A small sound classifier, trained from scratch: cautious_adamw at rate 0.0024, batches of 64.
Rows from block 5, named by matrix and row number. Each number is 500 + 25 x the weight over its row's rms, rounded and kept within 0 to 999. All counts start at 0. Numbers have three digits each. After the name is the row's rms in percent of the matrix's.
# mid20: scale 3 width-5 conv, dilation 4 (model.blocks.5.mid.2.0.weight, 80x80x5), inputs 45-53, a 5 kernel for each
mid20.0 105:500500500500500500500509500500500500500500543500500500500500435532500458535500488500546463500618500467500493446416500500500500454505500
mid20.1 086:549506500500564500500542533500500500500500500485500500500500500500500441500467500500500515500500557500467443500500500529500500458500430
mid20.2 083:500500449496461500500500500500500500495500500465584500500500500569500500500565500500543500513500500500500500463544533500583500418500500
mid20.3 104:445500500500500540500500436516556500500550500500448500500500500500506490527500500500506500500543500500495500500500500454500500500500500
mid20.4 101:500500434446500430500431500500500522465468500500526500500500500560500500446500500500542500500500500500500500500588500500516500500467543
mid20.5 098:398500500500500426500425500500500500500511552523500500500500500460500500500445500517435500496456500500450500500500500443540500500500439
mid20.6 101:500500500543500500500542500500460500467500515500500499444573500448500500500531500500429500463500500523550445500500500527500500500500500
mid20.7 101:500500500500500500500500460500548548500500500500500548500500556500500500500500448500500523500500488512500500500500500500500500525521448
mid20.8 108:530547500500500500500500500500500500500500500469517500500500575500500500500431535500500500500532500500546478500500500500500500500500513
mid20.9 096:500500500386500541500564500538462500500515500500500500482500500500488550551500500500500462500500482500500500517500500432500510443500500
mid20.10 097:548559499501500478483473500500500500500500539500500543500500500500549500500500500500449500500500500427500448500500500565500500559526500
mid20.11 103:500536500500500500500500544403500551500500498495500500516500500500500448521500562500468494500500500500529472498500447500500500500500500
mid20.12 094:500500452478500500500500500519500500435533526539500500500500500500500569521500500500500500500444500500500500500500519500500500533535500
mid20.13 101:413450500500511500500500485500500500529500500542500500452500500500576532500500500500500500500500556500500500464500500500500443500470513
mid20.14 103:500500500500566500500500500500490500434500435500500500500410500492538500520447500458433500500500500530500535500500475500500500500500500
mid20.15 096:451555451500500477500474500500500500500593500500604500500500500543549500447535500500500500500582500500563500500500542460525500500470472
mid20.16 105:500500500500465500522554432500500459500524500500500476435500500545500526500500500500515509500500440500500500423456500500462500530500500
mid20.17 102:500500500500500500500500500500500500500500500458500500500500555500536500532500500500500500500500500495500500500595500500500500500538500
mid20.18 091:500500537500500500500500500470534500500500500500575531500546500452503500455500500500500439541500481500500548500500500500500507500500500
mid20.19 094:500500471500500504500476500540500500500500500443500430500500500500500537500500500500500500500438500500500431500500500500576500530500557
mid20.20 092:500479500500446460500500500537500470500500500500500500500500523500426500500459526500503500442500500500461426500500500500500500472444495
mid20.21 096:500530500494500560546500500513500500500500500518491500500500500500500500473500500500500550500431500500550500500500500500500494500500500
mid20.22 096:551454500500500500525454500500500500500500429485500443500500500475500500500500484500500500500500459500500500531500500499500500500500480
mid20.23 094:500441500500500526500500500442500500500410500500500530500538500500557500500573461500473500500500500500552500500500500500500601500500500
mid20.24 104:511500500594500500500423500432536500500500500500500485501500500500500500423500447438500532500500500474500586500500500500547500500500500
mid20.25 101:435459500500500500500527500500508500500500500500500500416500500532500500535500500500500500500493500500500500469526500465499500500500500
mid20.26 100:500500500500500500500500500500500500400500539500569464465500500500500500500500500500400500500476552500419500500564553532500500573500500
mid20.27 110:483500500500500500500458500500513500500500464500482500500500500500500500500465500540500500445466500472500500478561500505500500500500500
mid20.28 106:500500500500500500500500500500500500456452500500500500471500500500500500542500555536500500435500542500500581500446531500482500500479500
mid20.29 111:539472500500500583500444540459493457500534424500559468463500547500500500500500500500569500424500500568500500500500500500500500500500500
mid20.30 105:500500500483500500500500490500541500500500515500529541463500500500500500500483500500500500500380500500500500466500444535500500512500500
mid20.31 108:540500538500511500500500500500529500563500500528535443563500522500500500560571417500529481500500500510500437440460559500500500500500500
mid20.32 107:500500467500500500500500500500500546434500500454456468500500500446500500454500535456500500534532500500500488500500500500500500431455500
mid20.33 096:500500500500428464500500500555500500542500471538582500500500500500455500457500500500500500500500500500584511500542500500546500508500500
mid20.34 097:500459500500485463500500500500500500522500500500500500500500461500573500500500500572483500460500419500500500500500500500500500500435500
mid20.35 102:500500525500500500500500459500500500500496500505500500500458500500500513500500500500500509500500500406500500500500500500539500500500500
mid20.36 096:603514500500500442500500500500546500500500500500500530500500500500500500500500450500500525500473500500500500500589500478446545438445440
mid20.37 107:583500500525500500500500500500500500500507545500500500500500500500500500500561500466500500500500500500500500450500527500479558500500500
mid20.38 111:539500500500500418440500405466500552521500500500550500500500500540500500500500566500576500500500525500475500500500500508555451546500500
mid20.39 095:500500544500500500500500487500477442500500500460500538500422431500500500512509500500500500493500500533500500500532500500500500500500500
mid20.40 097:500500462500524500497500517500500500470580500500500514500580500566500486500500500585500500500500500495500500454500527500526558500538472
mid20.41 101:500556500566540460556500500500500500500500471500500508500500500500500500460500500523500432500500500500491500500500500500500500463549500
mid20.42 102:500500500500500500500509500448500500500487500500500500456518500500500500500459450553500455500500527535500500500435551500500500500500500
mid20.43 097:500500500500491500479500500500548500500478500523500576500500500500500584500471500500483500500500444522500435500500500500547500500500500
mid20.44 094:515500468500500500500500438500547500500561500578500500500500500500500500515545500539563500500500500500500500420500500500500500500500572
mid20.45 092:524500500547500500500500500500478500500500500500506500500500500454500500500500500500443500500500500527512500500500549500500465500500587
mid20.46 109:535500500500500445538506500500500559500500500500500500500500500500488473500497500500500500500560500500497551500500500500500469561462500
mid20.47 090:523500530500500500500500500500500570500500500570500500531500500500528500500500500500500500500500500500500500500586530500500500500500500
mid20.48 108:500478500500565528500500524500500500500500556479500477500500536473500500445500500500500500477500500500500500447500500474535500540513528
mid20.49 096:500500567500500500500500500604500500460429500474500500500453578500500525500500500500500500500500500463500500500500500500500524500514500
mid20.50 105:461500500500500563500500500544463462500500500485500500500500582500500500500500464500526500500500482500500460500500500530500500443500555
mid20.51 098:500500459524500500500500500500500500500543476545453500500457520500500437500438500500500500499459500500500500534510515491500447448500514
mid20.52 096:500544500500500500500500500500500464500500500500500500500500500500500537500500440500467500573500500560517500544500500547500500500500500
mid20.53 101:533463477516500557560500500500500500500500500500500500500500500476533500500500500457500500500539500500547500441500500500539500467500469
mid20.54 095:500500443467458500500500500456500500451573500451500500451500547500500500500500500533510466562500500461500500500468500500500500500500475
mid20.55 097:545500500416500500500475500500426500500500456480500500500442513500523500500500500483500500500500500462500500500500500500500500497500493
mid20.56 101:500500524488500467532500500500500500500440526518500500500500500543500500500500466500500500500500500438446500490500500526500433500500470
mid20.57 089:471506500500445500500481465500577500499500473500500471500500500548500500500512500591530500541500500489500500500500500461500500500500546
mid20.58 094:500500500439500500500500500500500500421500500436500565500500500554556531500500500500441500412500566500437500500439500500500494433443527
mid20.59 097:500500494449470500500500463500500543500500553500500547500500500500500500500500500545500500500500550500500500500453540431500537500500500
mid20.60 111:482500500500553500500488524500500500533532500500500471413500434406500500401531500500500463500473500500506560500443500500500559500500483
mid20.61 096:448500500500500500500500500500532487446500500500437500500500500453474500500500500500500500500500512500500500500469500537500505500500566
mid20.62 100:500500500500485500500532453500500500535500500472500500552500485500500547500500500500500500500500500500444500500485500500542500500500451
mid20.63 098:500500500500555500500500500556500500500549500500500500537500500500440500500514566500428500500500500407500500500560556476544500580468500
mid20.64 105:521530500500500560500550555518500529500500488500414500500474451559530433500500500500500548500474500500500500421478500500500500500500500
mid20.65 111:500500476500500503500500460500500500500500546500564500500552500500500500558500501500500500500500500519535500500500525522500500500468500
mid20.66 105:461500500500520500419500547461500500500500544500500500500500500549527447460500500500500500500500439471500464500543500500500500500500500
mid20.67 104:500500500500500500523500500500500500500560475516474500500460551500500500515532502500528500500500488429500500500500483500518500473500500
mid20.68 090:500500500500527500525474500500500500500582500523500500500500500459483500532500500525500500505531500500575513542500500428500500543500455
mid20.69 105:500531500425500506546500557500500500525500500500500500524500500510500500544502500500500457500532500436574500473500540485500500500500500
mid20.70 102:500489500500500531500500500500500533500473408449442538500500466500500524500500439500532500404500442500500500500500500477500500500500548
mid20.71 099:500500455500500500500500500500500500557500500537513500416500537500500500500547551499500511500500480500500500500457534567500500500500500
mid20.72 099:500500460423500500573500500500500500500475460500500500500500529500500559553500500500500500531472500454500500500500500500500500515500500
mid20.73 089:466558435503500500500469481500500500419500500500500500488500500500500500500500500483500545500542524572500500500459500500480500500500429
mid20.74 110:419483500551500500538500500500500456500500500500500499500487500500494542500527530500452500500459500500434500500500500500460466500460405
mid20.75 099:500500500500500500500500500500500500500500500500500465520500500500525500500500500431500500469500500500500500500500510500500500532500500
mid20.76 099:500448500500550506500500500500500500552500500500500500500500471500500500500500500500500454529473500500467500500586500500500526500500551
mid20.77 104:500500500500469460500500557522500500500500523500500500500500500535500500500500500525500515500500500500500500485587522500500500500500500
mid20.78 089:500487500500500500500500500462500500500612500500500500462500508500500500531500500500500449484500500500500500500500500500563500500500472
mid20.79 107:500500500500500500500500500500500500500500576500500500500500490500500500481537500455500500500500500500557478500500500530500574500500500