From a checkpoint of a small sound classifier: arch ecapa_tdnn, cautious_adamw at rate 0.0024.
Rows from block 7, named by matrix and row number. Each number is 128 + 32 x the weight over the matrix's rms, rounded and kept within 0 to 255. All counts start at 0. Numbers have three digits each.
# mid00: scale 1 width-5 conv, dilation 3 (model.blocks.7.mid.0.0.weight, 80x80x5), inputs 70-79, a 5 kernel for each
mid00.0:128128128128184128128150114128128127128128156128092128128128128128180164128102128098128080128128094128181128128188128128128091094128128064056083128110
mid00.1:128128128243056128128128128128128128128128128128128128128223128128128128128128128128128128128128128074128128128066128128128128128128128128128128128128
mid00.2:169169128128128128177128083128128128128128128128128128097098128196194128128128128155039128128128196128054128128128128202128128090128128128128128050128
mid00.3:070128128128128189128168128128128128184128159190192128134128128189128128128086188148128128128128128128128128128128128128086199128128128078128128128200
mid00.4:128128128128128128128128162128128131128079128128128030081128128128128128224049128154128142128128128128083128128128128128182123128128128128084128077128
mid00.5:128128128128121128128128128128128128089138168128128128128128128128128128128128128202128127201188128083128128128128128036244128128082128228113128128128
mid00.6:128128128128128183128128128128128128128128128128176179128128128128128128128128128128128082128128128128128128128128128077022128128128128128128128128128
mid00.7:192128128128087128128128128128128076128128128232128128124171128128175128184128128128128128128128128157029128089128128233128128128128128128128039128181
mid00.8:128095128128128128160128128128128128128128128219128218128165130128228128066128128037128097128216128069128128152128194043128128128152128116094044204104
mid00.9:128195128128209128128087128128128055128128128128128128128128128128128046090127128128128128128128128223147128128128128128128128128205128128128128190128
mid00.10:128128128128128128128128128128048128128128128128175128128136128164084065128128128128128128128128128128128128128175128134128128128202008128128128062083
mid00.11:128128128128115128128128128128128128177004201128165209128128128153128128128128128202075128128128128069128128128128128128202128128081128128128128166193
mid00.12:171128128128128128128128000128128046128128128128128173128128128128128128128128207128128128128128075128128102128128164128128210128128081183128000128154
mid00.13:058162128128136235128128128128128128128141128128128118128128128057128128128128128128128128128126185128196128128128128105140178128072128128128128128128
mid00.14:174128128128128167128128128128128128128207128128128128128128128128187128013128128128157128061128213128223128128128167099128128161128081128128029128048
mid00.15:128031056183128128128128128128156128128141225128128183128128128128128159046128128120092128104237128128128128191027156128128178128128038128205128128128
mid00.16:128128128083082128128128128128207128128128128128128128107128128128128054091128128116192128128152128128128128026128128128128209128128051128201101128128
mid00.17:128128128128128160128225128128128128128128151049128128071128128128128128128090128128179128128128128104116165128168128025128068128128254128128198072128
mid00.18:128197128214050128128103128074128166128041128128128164141123128128128157160128128128128128128000128128128087083128128128128128091145128128139128109128
mid00.19:128045128165128209128178128128128128068165128128128128128128073128128188069128128128128199128176128128118128199128142128128042128082128128128128128128
mid00.20:077128128128190052148128128128128128128128128128128128094128128128128094128128128128128128183188230128128128128128128128128128044138128128128128240128
mid00.21:128156128128128228128230128128116128128070128128150128128128128128128128128128128128128128136128128128128074128147128128128128128128128117128199018013
mid00.22:128039128180074128128182128095128128060188101128128128128128238128128128128128026128128128128207152128128188128128128128128128128128128231184128128128
mid00.23:164128016128048128128128128128128128128076128128128128128128128128109128128128128128128128103128193128176152128128128053128128128128128182198196039088
mid00.24:128164128128130128128128045211128128128128128128128128058128128128128128128183128128144128128101128128128128120128128128128128128128128128128183128128
mid00.25:128128156128128128128128128128128155175128128087128128128128128193128128128128128141084128128128128152128128156128128128128174128128077128128128128128
mid00.26:128077128128128128197255128141128128128128128087128056128128128128128128128140211128128128128128082128086128096128128128128128128128128128085106088128
mid00.27:128112150128200128128128128085192128128128128074128128128128147128144128128035128191179128128092053057128169187182128084128128067128159128128128128161
mid00.28:128128128128128128218128128128128128128128128128128128128098128128128128128128128131128128145128128074128128128128136128128125161128121128128128128146
mid00.29:076128061128128019101128128128128128128128109128128128091002128162128128000128180128128128086128128129128128162128128128128128128100235128129130164101
mid00.30:128128128128049128128103128128128128128128120128052128124128128173128101128128128196155128056128128187079238158128128101128218128128063128165128128128
mid00.31:148128221128115110192128203196128213157128128050128188121173128157191128128095128128128128128128078210171174128128128135128128128221128187128128128110
mid00.32:128214128128128128128084128128128128128088123128128128128181148128128128128104128128097128128128128128155128128128135128211239090206128128084128135128
mid00.33:076068084128128128128128156128169128128128128128156128128128052157128128072128128128128128128165033128128181107199128050050128128128128128128128164128
mid00.34:119128170128156186128021128128128055128128168221011161087128128128128179128128090028128176047128128066128128234128159128218244106128128128128128128128
mid00.35:153128128167236128229128128128128074108128041128180128128128128128128128128181128128128128075128128128128128193128128128128128179166128128074128128160
mid00.36:112128128128106128192110186128128128128128128128102155081128193175059128128128128128128128128190128128054128083128128128128128183128046128128128097128
mid00.37:182058128128128128151128093128128128128128189128128128128128128128099082128128128128128033128164128043128128128116014071189128128077128096128128128128
mid00.38:128203128111128128173197128128128128119128128128128177128128128128128128128128128202128128128128128247128128155128090128128128128128128117128128128128
mid00.39:165128065128128128128128128128128128128128128128180128128128209128164251128128147172128128128159128128128128128128128128156128175128128128128128128128
mid00.40:128128128128096128128128128128201232128128128188128128128206128031033128128128128128080128128128128167128067062128161128128128128128128182128128128128
mid00.41:128139055192128128128128052101128128069128156128047128128128000128128128128096128189208128128128106122128150140112128109128121128128128128128128128090
mid00.42:128128128198128128128128128128128070128128114128128128064128128128090073132128039128128128166128128143128094200128128077128111128079090128128128128128
mid00.43:165117128128128128128128128128128128128128128144128128223088111128128103128128128128128128128128128128128128128128095128128222128151128128128147056155
mid00.44:194128128128128128128128135176124194128128128128128128128128128059128090128146128128084128128128128128128092128128124128128128128128128128128128128128
mid00.45:045128183128128128128081174128128216128128128128128128128128128128128155128128128128128128128153128128128128128083144098128128080128042128128163128019
mid00.46:195128160128128089128128128055041160128128128128128128128128128089001128128177164128128163128128128128128128128128049128128133196128174128128128128128
mid00.47:128128128128128128128128128182137248179128128128199128062089128128065128107128128128128128120194128128149128128128128128128128128073128128128100128128
mid00.48:147128128128128128128128128128128128194128128128128128128240128128128128128128128128128128128022128128141128128082128128128064128128128128190128128028
mid00.49:107128018128127128128128211091132128075128128128128083181128128199194128092128128088128128128128128128043128128128128056128128128085128093051128128081
mid00.50:128148128220128128079128080128128128128128128084128182148128128128128173128128128128146128128128128128060128128128128128128128128152128128128151128128
mid00.51:128128128128128128128154128128128179128128128128149123128128190170037128128080128080103128128128128128072128150128153128053128128144128192128166214154
mid00.52:128041128128128128128121128128156128097128128128128128128128128128144038128128168000128128128128128059128128128128128160128103180149128128128128181128
mid00.53:181128188128128215128128128128153128128128128094112128128128128128123161128099128128123040128128128128128128128128171177128150128128128183080128128128
mid00.54:128128128128131128128067128128071128128128178128128128128128136128038128128128219128091101128128099128128162128084128128128128108128128128128128128128
mid00.55:128156128128139128129053128106128128128051128128128128128068128170073203128128128194128178128228128226188128128067173128121226128128128175128128176128
mid00.56:182128128128128128128146128128128128128128128094128104128128128128128128128128128128128186128128128189128128128056128182128128128079128128128128128086
mid00.57:128128128055128128109173128128128128128128178128128150167069128128128128128053128128059175128128128152128128128121128128128128128137128128128156128191
mid00.58:128128230128128128229128128128128128204128128128128128137128128128145128128190128162128128128128170142128125128128128128128128176128128164128128128128
mid00.59:128128128128128170156163128128128128128128121155119128128128208128044094128064094170128128128128128128128237194128128128128130128179153128104128128128
mid00.60:084128128128128128128036128128122128128128128128038128128136128128128057128128128174128128118128128079128128084068087071128128128128144128128128090128
mid00.61:128105128128099128128128128128129112128128128128128128103128128128128128131128128128128128128060128128149128128145063121128128128178128128128128128128
mid00.62:128093128196128128128233042067128128205128128128128128128167128128128165128128128128128153128136060128100133128128128092093128128128128128128128031128
mid00.63:128128128166128128088128128128137128128128128168190128128128128128128128128128188128070146128128128128128148128128159128128128128128128128128128161128
mid00.64:128074082189128128128128128081128128128128128128128128128128166221128086128137128128128128102128128018128128128072128093128128128128128040199128255221
mid00.65:105128128128058074128128148128128128128128128152128184128128128128128198045128128128043128128100128128128128128128128128204156072128128128084049140128
mid00.66:073128128128128128164128128128128128128074128068186128128128128128128128128128128128128128157128128190128128128061128206128128128128128128128095128162
mid00.67:174128128118167128121128128128128156128128128093128128118128128128128128079128128200128164128220128105128128128128037173067128128128128084128128137128
mid00.68:128208128128128050128063128128128128128128166215128128128128128079128128128128128128128128128128180128128128128049128128225089128091128255128128128128
mid00.69:128128128128143128128181128173128128193128128080128128128128082128128211128172128128128058128128128086128179128108112128128128128128117142128203128140
mid00.70:128128128128128225128215128128128128114222128128167128158128128128128128128173204128128172206128128160195128128128128128128128128128128072128128128128
mid00.71:072128200128106096128163128128128072149128112128128049128128128128128128080074073128128128128124128042128128128128078128179177128128128128128128169128
mid00.72:128141128128128128128128255047128128128132128128128140128128128128128128128128128150128148128128128228203128128128128128128128183128083128128192128217
mid00.73:121128128128128128128128128128128128137128071077128128128101128128128128128128128172039128128119128078128128128154197128128128128128128128171128174128
mid00.74:114128128128128128128128128176158055128128154226128086238128128128128090128128084128128128045128224128128128128090128128059128080078128128128128128128
mid00.75:096128128128128128062128072068099128142128146128128128128172154128128128128128128128128128061122128128128128128128128128181128145216128081128124128089
mid00.76:105213128128128128161128128128128128128128128128128128128128128128128128128063128128128128128000128128128128128031178128172128147128159128189128200128
mid00.77:128128128061128174138128198221128128088128128128128128128169128128128031128206128128204128128128199128128128143105191159128091128128128128128128128128
mid00.78:128128128128061128128128128128128182128128126128211032128128128128128062183128190140128128128128054128128128128144128064053128128128128173128164167128
mid00.79:128128128128195128081127189128047128128128128128128128081128207096128128128139128128128168051128200091128128128128128128014159166128128186128128128128